Rows from block 5 of a small multi-label image tagger, named by matrix and row number. Each number is 128 + 24 x the weight over its row's rms, rounded and kept within 0 to 255. All counts start at 0. Numbers have three digits each.
After each channel's rows are labels from the 100 images, of 14976, where the channel reaches its highest value: "top examples" is what is common among them; "peak at" is the part of the image that holds the peak. Only what is clearly more common there than usual is listed. The data: regions of photos with short descriptions (Visual Genome).
# pw: pointwise conv (model.blocks.5.pw.weight, 256x256x1x1), inputs 0-255

pw.177:114141129162124162095148108092103167163098167119105133130106148177136146163092100095132108122121128107105098120066110148115138117151132162157151116128080110130118163121077129119146106105122107107136130143131081131175192162112166136107136123123078100164141154125113097126129135179140132137127102122097138146140114149151114100128128101129105112132116132108152128159120123119101168083174154094166134114135132117126137107085126150136119151113110145135135128134109153110163131122151127130150108161108161098099087114147108130132139134121161131131122153132144077148078150120127165136110107149125112169119109134141170125125114157132107111120151136130152134155150121130136130113148107119123069173132162172098150114095098090104147069142096116075160116139145133132146087133063102
top examples: text has "man"
peak at: top centre

pw.253:140136127163120125125158127145085094145110109167122108082172136095115128118149103128100172126124174114093109131145159134135148140136156141078131095102120147109156118142159127112118147146121119142132138162138150155094150138145136136095146123102115150134137151147132117180099158133124137137077114115097154107134138141143104084126112099155113120129135127150134127158083135157129113128129083090136101119129126088156109135125138091119115141122136122104112079110102137112171133145141143095142146112176116109122138140127080145141110191143126147140134122115108127173164199125105111118153099140104162142156117196150163134145163134163122101105128129149122154180113116147107160127143113152103173154078151091151133136082111126086148118144136102140202132111160142092101118097112100
top examples: text has "blue"
peak at: centre

pw.65:183175127117141087130178129104147125094089086158083169156162099169107102162145128086134117102105133117125095116151172140117143118106129116102131154109128133128125142135106126122098125173120148080132120129130098102135127113092123150129083126138123105102177145187125129124148153120108116123144095130133108137149128140119158143154155149117108138127123167134137150096109112134123133127134169147123151101113112129154125127096115167122139107135147098136112107107126088100135106090150143139116095107106145103164077117147146150109105111139113143150127098113137129137119048126121132088135110130185080122110160163115141136115123129164109145096168118180121137140104097162138101121147186142121145142133157107128142087135139173124117071141139120140113115099181139124133155077148084
top examples: text has "shirt"; text has "man"
peak at: bottom centre; top centre

pw.140:130101136137153113110152111150100111144166135104117148136097123103182143144118148110156118114106118149105102123122109105116141124112152111142145143189091134110170155154114150128115113140111154088083124109114123138155119165105137152106122148121110163124130117091109162108159144142102149141082142172125143134158124140081135131151130122120121138137128108131137130126144124145109146117092092154123104177157113116109150119129133147114146121122138102110124138061093150101160141109131155137141142141126154140143143117116122153156152107093116203138081141111148123092111164134124130160142150085133116182102086131152098150144141110100125125094093127159132085138172113085154126133158058101132111141092152135104095121043129096144179109130130122155136142126119189168121100105132119
top examples: text has "man"
peak at: top centre

pw.229:137105166116161138112174118151125118123131113098118084140116097129133151116156119123152129122136129100127105110116115107125152115167137093150102151104115134168128111096075106133153141127164121107171153131109160121134141195121122144105077128096124156114108226164142131118120107130107166136109096115167091129133107162137142104152113079146099133157136093132140099109137134176119094090076141123110090118159136100174154153153124122137143120101142111096130103152172103109141140131140164155158129121113135092126171161142131145123101126154121135150158114118109088124206142112129127107109113117102145120135154131111134143125104128141114096125125155133151108169085141134128133129127131148129094111135104126153082137112126129116075146093125077107102104107144082146167103111146114
top examples: text has "black"; text has "man"
peak at: centre

pw.22:104092129117173116118140116132135154133150116098132122166148121158145078122141139148135168134131099149146112167141177070105111111124129148097163145114112151104167100126120098140129129106136090101136105102085119146152132127148109143111127109107107140142151102120124171123098143103133150138116153130113071140157100149130126145134188144163124133069111142153146117152102118138118102151108128094101085086144115099167114122080136158148150104133136159142142114111126108119121152119097134137114098160114139108088162150149092068204113143065151085140102144147131079132109126138116100093183128138113118103130128151112133131070139178121136131127110119121104101165121131102129142104140123168126144138125097120149126079110141088111130141133138113108153106162141085127159153127121142
top examples: text has "man"
peak at: centre; top centre