Rows from block 2 of a small multi-label image tagger, named by matrix and row number. Each number is 128 + 24 x the weight over its row's rms, rounded and kept within 0 to 255. All counts start at 0.
Before each channel's rows are labels from the 100 images, of 14976, where the channel reaches its highest value: "colour at peak" is the nearest of a few named colours to the mean colour under the peak. Only what is clearly more common there than usual is listed. The data: regions of photos with short descriptions (Visual Genome).
# pw: pointwise conv (model.blocks.2.pw.weight, 256x256x1x1), inputs 156-207

colour at peak: red
pw.163 [ 89 114 116 103 157 146 141 124 145 129 128 119 144 111 118 122 197 125  91 126 123 137 130 112  98 129 148 138 142 150 119 171 171 149 169 136 136 148 135 100 134 150  86 152 104 160 138 121 145 141 181 124]

colour at peak: grey
pw.100 [133 164 114 172 115 127 131 127 136 109 137 101 130 161  96 112 123 140 166 113  79 122 136 132 113 131 117 108 138 104  94  74 148 160  99 145 129 116 144 116 172 124  83 124  73 145 112 121  91 104 136 161]

colour at peak: red
pw.154 [112 125 144 122 180 116 127 177 140  90 131 163 124 107 169  76 138 176  79 193 117 109 135 128 141 106 132 110 127 124  85 171 144 158 106 156 137 138 102 114 143 119  94 170 142 172 136  90 120 158 107  92]

colour at peak: pink
pw.63 [134 125 132 107 113 193  79 143 132 141  84 123 110 101 117 113 105 133 111 152 117 146 111 100 121  92 150 123 134 117 101 164 143 119 142 159 129 169 109  93 137 106  99  76 119 129 121 107 100 116  90 195]

colour at peak: brown
pw.36 [ 83 123  96 107 123 124  85 152 120 128 158 113 142 172 153 158 164 134 119 140 144 150 163 120 139 144 114 106 134 128 131 134 113 118 156 104 132 182  67 142 108 106 127 143 107 101 127 127 171 128 109 119]

colour at peak: brown
pw.216 [114  89 106  95 130 135 160 149 148 143 101 100 148 144 148 140 171 105 144 119 131 157 152 129 117 130 107 110 122 195 172 128 115 129 120 131 138 122 119 110 110 110  88 138  99 140 123 108 124 100  82 149]

colour at peak: blue
pw.191 [ 95 142 145  60  94 107 122 121 142 133 114 149  95 134 125 166 121 120 112 113 142 100 101  71 132 115 119 116 157 104  81  92 152 139 151  83  75 111 138 133 110 137 123 130 136 152 114 150 123 146 109 133]

colour at peak: red
pw.67 [134 119 139 120 133 122 122 149 115 119 176 110 133 172 153 125 156 108 119 230 134 127 134 107 134 144  91 143 120 145 123 164 128 160 114 134 123 196 158 111 140 145 132 152 113 100 108 164 184 134 147  91]

colour at peak: brown
pw.46 [155 117 132 127 115  97 137  88 119 135 143 129  91 122 164 142  95 132 139 108 129 195 137 172 190 148 129 150 149 100 178  97 135 137 104 124 143 155 135 127 110 118 110 113 138  75 130 140  94 143 115  91]

colour at peak: brown
pw.6 [ 99 122 118 119 125  89 139 141 134 116 132 161 141 115 136 146  55 126 164 118 146 164 119 116 138 119 152 157 125  98 119 153 120  91 114  92 149 153 133 100 103 106 135 157 122  85 156 136  85 169 104 138]

colour at peak: red
pw.217 [115 146 134  86 167  95 123 120 139 145 112 144 174 166 118  75 112 124 156 143  84 132 129 124  79 156 143 153 119 132  87 135 112 180 133 128 136 163 119 129 138  86 114 153 163 128 137 115 130 141 104 137]

colour at peak: red
pw.128 [123 161 115 114 142 112 114 155 100 101 179 111 155 116 152 162 159 136 118 147 111 140 108 176 132 109  77 111 144 123 123 159 118 127 170 109 143  99 154 139 139 113 116  89 139 128 152 125 113 151 141 149]

colour at peak: black
pw.118 [198 133 173 151 124 150 145 141 170 129 141 111 154 146 129 100 108 136 164 121 164 150 161 130 133 116 113 104 110 145 117 103  72 102 146 127 124  93 158 141  99 127 164 133 140 109  94  91 125 164 163 129]

colour at peak: black
pw.177 [146 116 150 162 140 146 130 135 114 172 122 135 153 113 115  74 104 147 144 106 121 121 163 101 118 132 124 123 103 139 132 133 144 161 120 115 133 123 120 126 148 114 143 107 137 132 142  73 137 125 168 119]

colour at peak: black
pw.198 [157  99 111 143 136 108 164 130 114 164 104 142 111 121 123 110  86 131 106 140 146 186 126 144 134 138 147 128 135 159 151 125 132 126 108 172 121 184 121 126 129 128 135 165 145 109 123  75 133 139  92 163]

colour at peak: black
pw.51 [132 124  90 150 136 141 109 107 141 117 148 103 104 171 146 128 109 142 116 119 148 117 122  98 127 140 144 126 149 159 174 118 140 107 154 108 114  96 184 111 123 158 115 112 106 149 137  96 126 123  99 109]

colour at peak: blue; purple
pw.239 [160 127 166 110 102 116 132 156 116 134 168 123 172 131 112 143 105 131 126 120 122 138 128 172 198 114 138 138 125 165 120 123 109 102 135 114 128  86  97 148 137 126  79 130 163 133 104 150 121 101 125 147]

colour at peak: black; blue
pw.225 [140 124 126 119 137 208 146 118 137 106 101 124  71  91 160 139 124 140 106 140 119  95 131 121 114  91 142 133 153 165 157  54 106 137 119 166 139 128  99 111 144 141  99  71 119 115 102 138 106 153 137  91]

colour at peak: pink
pw.52 [134 157  92  99 134 120 139 109  95 167 105 137 151 141 129 149 160 101  71 113 126 109 146 139 165 111 108 131 140  99 109 119 142 161 159 135 114 151 119 127  64 132 117 113 136 122 112 161 114 135 117 129]

colour at peak: orange
pw.25 [135 127 109 141 141 139 114 100 136 133 166  95 231 125 168 152 124 125 115 134 142 135 149 131 126 127 140  92 113 117 130 102 112 149 137 148 181  83 145 120 109 102 150 153  99 124  87 139  99 116 178 143]

colour at peak: grey
pw.42 [109 127 146 111 153 102 152  80  94  84 135 127 135  69 118  99 142 111 112 102 117 101 108 137 116 161 132 119 110 135 146 146 121 105 146 125 129 128 134 117 122 115  75 157 172 106 172 123 127 125 141 122]

colour at peak: red; pink
pw.26 [ 74 149  77 131 127  70 123 197 111 139 119 111 115 113  96 127 109  96 114 144 105 143 113 123 160 111 142 162 133 150 100  86 175 131 105 122 111 133 128 149  75 123 109 157 141  78 129 101 174 123 146 127]

colour at peak: brown
pw.117 [154 132 113 148  78 193 151 136 147 117 166 104 144 193 140 133 118 110 101 120 141 126 112 103 109 158 101 104 130 128 110 106 132 174 113 150 144 166 132 153 140 103 142  89 111 110 140  94 145 143 101 107]

colour at peak: black
pw.58 [142 159 122  74 152 143 118 101 130 114 183 120 119 116 111 111 164 168 151 142 126 153 110 200 152 173 109 143 103 122 125 139 116  88 125 130 146 174 119 110 131 144 132 141 117 117 139 112 105 107 118 134]

colour at peak: blue
pw.109 [106 141 111 147 139 132 142 107 118 108 116 129 152  77 101 136 114 102 142 145 128 124 121 114 113 150 130 158 146 157 100 112 116 145  87 148 106 102 113 146  85 138 151 124 132 116 124 120 172 140 135 113]

colour at peak: purple; pink
pw.244 [137 122 124 127  97 155 144 113 127 112 119 134 124 147 102 134 131 132  81 162 160 131  99 109 141 115 110  93  96 163 145 131 145 117 129 133 139 134 113 132 117 112  95 153 152 138  62 131 145 107  79 125]

colour at peak: orange
pw.213 [117  96 110 110 160 154 153  97 113 123 108 142 167 160 114  88  80 124  92 120  96 120 124 109 110 110 107 149 122 127 154 126 133 151 137 112 110 157 130 127  66 126 131  86 115 138 143 111 112 142 125 107]

colour at peak: pink
pw.62 [109 138 147 108 154  94  69 128 149 133 135 133 153 123 127 166 130 142 142 147 117 122 116 167 120 117 113 119 129 147 100 118 137 136 142 118  91 145  97  82 119 144 143 100 141 149 106 126  88 177 142  95]

colour at peak: purple
pw.48 [106 153 106 114 143 100 154 138 152 147 102 132 154 110 103 131 169  95 115 154 119 104 113  97 118  86  62 101 125 166 117 135 117 146 163 105 134 116 126 164 153 164 131 148 196 100 152 131 133 104  87 119]

colour at peak: brown
pw.173 [ 98 106 127  89 101 196 101 113 117  99 136 115 135 129 147 131 106 134 134 145 129 148 155 149 117 127 123 109 110 127 165 158 116 109 105 133 123 106 115 118 119 155 112 126 144 134 174  99  79 128 104 138]