Weights of a small multi-label image tagger: activation celu, 203450 training examples.
Rows from block 3 of a small multi-label image tagger, named by matrix and row number. Each number is 500 + 50 x the weight over its row's rms, rounded and kept within 0 to 999. All counts start at 0. Numbers have three digits each.
Before each channel's rows are labels from the 100 images, of 14976, where the channel reaches its highest value: "peak at" is the part of the image that holds the peak. Only what is clearly more common there than usual is listed. The data: regions of photos with short descriptions (Visual Genome). In brackets: how many of the 100.
# pw: pointwise conv (model.blocks.3.pw.weight, 256x256x1x1), inputs 0-127

peak at: top left (27)
pw.142:514432492629503492520501527491365550523490527477452517583475555557452423551551517466479504495532591463495452587564511480525421519518567474467443498429427446551488555454505434484458422541462487565484528377486567517523552535513418534567507484571463599481432547505466447509371441516523457441445467475450475508551538536562515433425465529521580438467515492445530465609482480537463528506455

peak at: top left (30)
pw.207:550497443452460569488512490429518552518567442403517426561410492426362451452515554391538508453633549376483475492485517491438554550392485466527452528473477498527538500493502509579526390451578492588484577365459534442461464537528517578569535452544427447498509566522460522476499561517479436490545528564527477433489470435500483458519540465463390436530481441569492467508433511499479581536464

peak at: bottom left (28)
pw.190:526546545514507515517562442477401533536365541527435412418452534473545469509485594513439431481506548547519462428463593441508544531484606480545540468492447522449464430540478503554580536400495537510508428521422490573553490557550514508573500487474486413555466445373556571546503455493578475546451602573543537479542487576459447535568426443464424559483590480502473630507565416543500419442441

peak at: bottom left (32)
pw.235:558579414535504509545469590479456522537458515348553445451525510533502404448563499496519468567488471422476439518508493589497524572476529551536491454544469493497435488492508556403509426491437536423502481473460472487493407482487500469563586517453526600476538463473482459537570469479504423588580492581624443508518514523485573578604465521456494524447432539447458551457518510490464523526519

peak at: top right (33); top left (32)
pw.135:508489532475515364548468493593550515449473460424390555535518474416546490579552508474486399537489483506497493470415468533499512467556477573411423505517564538542442479540575441540498455480469482379469539561463414438536502548473388571442572464500492524550469469438494487455576448552504488486438508451475504453450434502482498514444519466524508496521495466455422497488489497442428462458506

peak at: bottom left (32)
pw.159:554389534452455464550361440537544630477498501483458510436524481457525526453462479602475519466562518561515492482442389458467563486506431546650536516498474553568436549501439568468525442491498469556395483516469539458507512600493538481544564458413485485504518525473538549536563484480468473505498542501521444534460549497493498422464527507456499421487558451597504530465475486487473471445502

peak at: bottom centre (29); top centre (27)
pw.200:485404453496506596488462525440541563469475447551488510503443511396600485494493498520402539573483459505512539471479565468505547531520497514519414580510464436495496522423405445448542516477528535420479548443458493554472428519584425466506530473429400498593522499456499503590475438480366485455515497509512449480553490428560414495487496424554508458499457509423536416491506486501489427507486

peak at: top left (34)
pw.241:493519490479532477540469519568513535415483539407486420622524474442473472531575590497470495558467563519542571447496476494466414440493402524510530561465521427461413538466500490547576510540670441512578528511552452503598448511459515474452512546568431555510520459492632510535576434624533484457503434477506506457482549454482496501512489526394480428510427512534546579463518502550506589436490