From a checkpoint of a small multi-label image tagger: 0.742M parameters, arch convmixer.
Rows from block 2 of a small multi-label image tagger, named by matrix and row number. Each number is 128 + 24 x the weight over its row's rms, rounded and kept within 0 to 255. All counts start at 0. Numbers have three digits each. After the name is the row's rms in percent of the matrix's.
After each channel's rows are labels from the 100 images, of 14976, where the channel reaches its highest value: "colour at peak" is the nearest of a few named colours to the mean colour under the peak. Only what is clearly more common there than usual is listed. The data: regions of photos with short descriptions (Visual Genome).
# pw: pointwise conv (model.blocks.2.pw.weight, 256x256x1x1), inputs 104-155

pw.170 101:119115142127117110109117134140075092152131174138104137082109120108149126132105181124118174134094147092071119147035151126133133127172117124103172130114099139
colour at peak: blue

pw.26 097:110129130155108115119112098097110111118114138097077092115084104100114126119134104144085135113157112143136142126133144107129151124086116137158087130140117146
colour at peak: red; pink

pw.58 101:129133107116152109100094155172158138124110056109139118134123095101149166143140129105119136129118170164113142110130109100122132169129143125127132121135124160
colour at peak: black

pw.63 100:146121109190124124126113134105149141096142152130189162134196133131174135140135124167162164094120155119141099131122147139160127119151112174128112111101126136
colour at peak: pink

pw.25 099:113121142104162119107127092146104115115129107087119152142138111123135157109084178112116140100161119090117160119071109106113118144134114159080112161139197138
colour at peak: orange

pw.140 098:144123134127148142129124139121076077118144126152124147113166159160144120167107115134094112129104147101119140108165127119157140160175097158098124157143127138
colour at peak: red

pw.136 100:138119146140110111158122118122143114162109131153126163116080106142120140088102104147119113117101160132128098113121119128104149089115136123105122119075087115
colour at peak: white; cyan

pw.1 096:107158134196124117107112128132102128134156148142098121099156143118132114105120120139141100149129086097149120122135143158143126113115153110133116119125089108
colour at peak: orange

pw.252 096:137153098122110134113117114138130116132141161139112139149127145107115168126139138175114124135116094120115118125138174142131148130106130135088103114126109127
colour at peak: pink

pw.41 095:114143114113119116122092100148101141103104059118161120153138145135161159131176119122109103185121131111119147104129117140132135099091123130087109140131112110
colour at peak: pink

pw.195 102:108119142109126140099098153106116127135139103141069149144135102150137105139170089126120119123111130104128120120130136110124131121129120115143125143140103134
colour at peak: grey

pw.67 102:134119122125121112132170147149112133104121127064123094089092079152113126097132123121091095138120121141152139126152138137178156112164097129126166103083147169
colour at peak: red

pw.71 096:120144150151138130133141142153165117114134143137121131128082120121127120112139115134091144104106112135122121118121182144132121142144157168078109114136107093
colour at peak: brown

pw.151 100:156129130166139113127138141136086131098103127148153155093109097101140064125111146131136125124125146126134131098139139120138134074144118161125110148118143118
colour at peak: brown

pw.208 098:161099123121145137113130105146128125112174128124142137133149143098158098118158109134165117139127120120134123130102145139144098139137107119152125101137139152
colour at peak: grey; pink

pw.150 101:114123148142097087142091159152095137137131133169144139148139137140184150137151135171117163119135103144120125123094131138091118132121155101152138161090102169
colour at peak: grey

pw.117 098:122148146096208143080168137112131147118159115155115109110138105124133115107125116150161131097162133131169084119152098140155120104153123127133099173128098126
colour at peak: brown

pw.154 092:135122136142117095089141113095099124121114119128121120140137121147170142168091130152110156108132123109140123139117133127124134115138147129167131148091174123
colour at peak: red

pw.191 102:149145175130134102118119188142089117165119139123158143129115138145158069139122110105142191115160143112114101129105106123127113109092125128118138132151126132
colour at peak: blue

pw.218 101:145107148096168161108162156115096142152117075136076109104159118116114106086089119087104125081119133106079130157116146139117091166081127118121083139107198160
colour at peak: brown

pw.146 095:107164144150123095182078143128130149139123138124112135113113136117164114092110085119156119110121126111143148124101111110127132102139145122127126164124146152
colour at peak: red

pw.110 096:113138138145102199131149141114106133094108110125104119101097098146136121099129059154148123150145133110118155093163142162136137103103147156107132155086118137
colour at peak: pink

pw.149 105:136117113122126100123116132141127116108118120126130168106111119149169092072172147124153077108128140156146147143125109147119117095137160098132156106133183184
colour at peak: pink

pw.225 097:168144124139087170191111169147153142108127124164094148116128163087157144152131136180108111083118150127107122137127126122117114146143128123138131153124110125
colour at peak: black; blue

pw.35 094:140131113136124153078088167172064172145095132083112135103120115133140118146121130098131155129114166148119136104120125156154102096110100106136147175096111134
colour at peak: orange

pw.102 109:129108125116115119117132118141137118100136171169122159151124124115111117119107137091111103214114159116107141123118147120147115167119134114132149105089089175
colour at peak: blue

pw.158 099:153126146157114141164069141125110084116116141185127137135122113159152121125132153162148143124147091143127101123158124150171131164096155126130116118127155155
colour at peak: blue

pw.232 096:137166068143150127091128117141152111116128159131144116095129158143144119059158108117131113119141114089133155123108134149144117139080151133128123186108133121
colour at peak: brown

pw.118 100:087133109128143121127125145205196109143130116122090131103121141106149117103120098125166155138157178154108093143097109139119113165188139151100138118156127127
colour at peak: black

pw.142 101:142107107098115125105108132114122131124088117114085149136129112114122168120132084119095127139110108118107107169132136147187143153119093129114120149174155139
colour at peak: pink

pw.163 095:155094129107141168114107133123157119135131136129117143116108142154114169101130093103127112122124098130142120121125165134163065142133133172157121083097116127
colour at peak: red

pw.209 098:088132107197143153119131134154129143118125158137170113118105114147135150102095082112092089106107083136136116156108119146108115133116117144151125145083190187
colour at peak: orange

pw.37 105:140149134148146116129102135084148148097115117107154156132118103084132148140103096114132110136137150136120104101101113140174102118114140153132126105118164087
colour at peak: brown

pw.166 107:170104121146066194097110103147128080133143144128101125127123157135157104140114113157127105137090140095149093116115119109124119097124141109089101116160126130
colour at peak: pink

pw.147 103:103117083106165119142119166145122149119136102125099122100146147141203109147151136145108126106115131125076137162143120111142124170138084129136147092175123137
colour at peak: brown

pw.243 097:128084143133120137133133127130110092130127115116128121147178169123142117132113126105139137160125118120087135140207121118106108133106125096081129140117136123
colour at peak: red

pw.128 099:152084154109133120153136157105143142121108147128138115137112153117106104112151123131130134082077154112110133120144112177117138077130128136135123139131176175
colour at peak: red

pw.74 098:164127112146118079102119103119138154100163137123117158097125120140166062118095143122135139122128129100154130164133122125122118134132094133121128108128124171
colour at peak: pink

pw.219 104:114117123138130120121071130103106141079123055133127113122140140150129142110130135106116138100116129153136155168179118150133089083125087117112086114115097142
colour at peak: black

pw.220 103:110160102171109132176090128126136155121120108150125138081134136135143102155120124149118145086104143119158131139121120123149107147124129173131137149135144149
colour at peak: black

pw.213 101:150125123117146166130133133131127141108132135121130114080120108139125121077144164116133122122109116084118153140159141128118102066114140129110104156117161128
colour at peak: orange

pw.172 101:182157142112109141150110134126148121120179100156150155126063165127104116142124115094115163128110156130095124111159156161124133127142113130088122090133147139
colour at peak: purple

pw.144 096:158158118146105158090158120120126161146123123137113157098160140135179113151131140127120127126185118133127146119105135127110167143105139135162164154118119158
colour at peak: green

pw.34 100:127134101131149126106155140129131136091102114113079136133124098108117110121140137139121146102116110080159135122125114095126144128095095100145133088155125158
colour at peak: pink

pw.143 101:098139155116159113133121115117083148148122168149105104084121148138082154141125144186110110067103109120141167095134130138147108159118125126112124114103144127
colour at peak: red

pw.127 104:082078125118137150115126145142101196126143094138163156144104103127120107098132139102092099066102094093154133170068140165151145151156121128109126136144146118
colour at peak: pink

pw.51 104:114127132161153129139128127117082138127181040127108128095120111123123130155145085143152128114171137109139109124066133133168151044125125125143131101144082152
colour at peak: black

pw.254 100:139100150119109144116141130131105135128110165094142080170139151103126109119163104177129133113148128124118123129145147138146130087117198119120156114117125125
colour at peak: pink; white

pw.36 103:139095082110155124112126163158082119127116104151137137106152094137127095065098093107129148135110134116108104083161123146150112138130133090116157130137169151
colour at peak: brown

pw.198 096:166137121105134166142097177109130168128102084100088137138115136139107110136079114106146122110125141108135121135113125180171111064139148131151162153125159120
colour at peak: black

pw.168 100:141110119139156105150074083120081114119121116148136140087119143083121109114131142100100093165137136188132130134158109141177210174098122164152136106089120098
colour at peak: cyan

pw.152 097:149132089134117181139180114113151175130121141142132138145123118154120068110099137154115118103106097135159103080091148098168167123141151100116101158138108203
colour at peak: white; pink

pw.46 101:148137140127153097100121100138122083141138069142114112117124117096130127132150142091148099119184094179167132113147112132152130077129094134147109109161116153
colour at peak: brown

pw.173 100:090138107110133153127140116112073082099129121143118144107162120120133120103123114095153084087159114099143088124110099124156138113114090100139184109154115108
colour at peak: brown

pw.109 096:140111162138133126120117137140173117088120130135103150125126112146109108123138104157113117123142137145117151135083129124063162157107132085135164134090125138
colour at peak: blue

pw.76 104:120097111125139156113143120120046141114130137142137139131098147114094130114117174146134160133126156148133129119122104109138090137120141141142117146121142144
colour at peak: green; cyan

pw.60 093:076130128107126149186103129142079082120155181134145105124116142117139154068098121122102119117095096083118123125125097151136105100141149121147160117127136181
colour at peak: pink

pw.42 102:131108095157111130115119122151102122112114137132141161120100128168133100145143141152164144119103121125125127168141116083115145147103144100108099145140126145
colour at peak: grey

pw.223 107:132156157074159130112104133135120128105114129143102129167093165183124116140158128105119130140124124114130161137168150146140119128148139145112145122095124107
colour at peak: grey

pw.29 103:122096090132130093140126116120100132181144093129168120139125137143111105133136134102132120150127129137109117132127154134125150085153114144153131107150134140
colour at peak: black

pw.108 101:118120131185095126117122122116116120062110134100148139148131084181139126084132103140175116125126137121148105112132090098097115138097161132083140131135132125
colour at peak: grey

pw.28 105:135106107150109164133091076135169113135140106115083112138136140122135124107143093136127140129133096160100152103110122080090113133108125140138127159091133160
colour at peak: pink; white

pw.244 095:137129136173146135170125201130138140102146137096090152133152111145117129124118142152123105088109107136115085106140092093094093154141114093144121117130154133
colour at peak: purple; pink

pw.85 099:102178101096167124121166104143118123140086139087084147114133159140095118132138150121102112132139092115110094176124106115128102135183127102117132125161156132
colour at peak: brown

pw.196 100:117122090122124123135108119129093144124103111175143128150098126122126105186099140177128135151137133117113134109158125123134118148128161103139113105131151168
colour at peak: black

pw.69 101:152126102108121132129090138160125089165136168145129146123152137126097119128093135056152122124141110161119121122152117133166118167148083096123083076151079137
colour at peak: green

pw.59 100:149128152137134109107111113130118139133133124104137103088098163189117115123123135158104114118129113142152111083146115135135091114124137082156110128107136090
colour at peak: pink

pw.230 102:080116145154133127116135102136102137134136083104092153150104124166163138122109139130082139115125155159165115124171159139118161162145112131127128161139130138
colour at peak: cyan

pw.8 098:129144094118124105069097146102159099148117126143127119104083170131158109103112154120109141164124190116115138137117136096161119131122114140124126105124136130
colour at peak: brown

pw.234 106:172134125090135103150102120136122107122147147164131126128134102116108141124147108196119133196124146121096117108094112100113121087097134121118097120152179120
colour at peak: purple; pink

pw.235 097:150113119112090120161116118131134146139117162095110181108125127117165129105078146103128113101153053157137114142130141147150124146091142126110121134095130129
colour at peak: green

pw.148 102:147124115198140164110088099163117145141130134088187103142092109112100153163150130177125145127126129116157062158124127117103171169141110146090103145113133142
colour at peak: pink

pw.52 101:186167123107176101094113105116117120176115121162152164182099095108107162100144163140089121131124075116110144134109132152134125161092119106099157128111104166
colour at peak: pink

pw.82 099:095087117156153145046137120104123143129130118118145102114096148112115119143112155114089115107092142135148159121141093138133110155133129144119093115148141128
colour at peak: brown

pw.239 100:179140132161100107125135146115153123117135134107158136116138113126147115114106132125086098131124114131110120103065135162170163095090102109116143156126122156
colour at peak: blue; purple

pw.200 103:090140120094177143134116128137101110132145083136088167135127152151116139154156126188137101180126125081128128078116136126179137116113155093092139104117097112
colour at peak: grey

pw.68 095:101156095155087124094149147124120092137146168183106132184121147156096115161152116071113145105125126127131124142151146097082165116158171140137140108140126124
colour at peak: grey

pw.50 094:130153130114112130122122112113135119138130094134129127165139129122140143117111167094107108148157134160151125116138120123127109093116103133138102119104120124
colour at peak: yellow

pw.48 096:164124147122101123126113107135127108134112113154133150122163148073136095131132123137138160133092137104095103140142140126155126157132134129143106082121116127
colour at peak: purple

pw.177 094:125170116132132101148147142134148093154121058117146093056144169124119092160134071140125150145139150148158119106104127119089129087103096138140124144166109154
colour at peak: black

pw.204 093:113147132143138132118119139110105102124132120154140129138096150126127111117130120154126131120140137106116114038131084115142116136138140118150130136175115121
colour at peak: grey

pw.211 097:133137174138125150119101109128110136111120117143122121144119122109121155104142092145155154138124135110093140195155151113074106086147156112157118133102137120
colour at peak: white; pink

pw.107 102:107137157156099118131108135116132112134140145116150128090161127138068085148125123101111175112127150146092123147155108121120141103087120123125147108097110140
colour at peak: grey

pw.217 112:166123148112151150175124123143111148117119114116098156083118113139119127084119132096108111088122179183126116140158144116123129149136158124130153183108153135
colour at peak: red

pw.90 101:107129123150123137076117128103144175123126113121120132120115094103110103165148127095128153124111119127146096169149096113133117164126149074137110195120134151
colour at peak: orange

pw.89 103:102152113141109103150110085145119116158096096131129074117152137140131109083124141129107118142107124122126124109140144150125160236135129138148135183108109135
colour at peak: cyan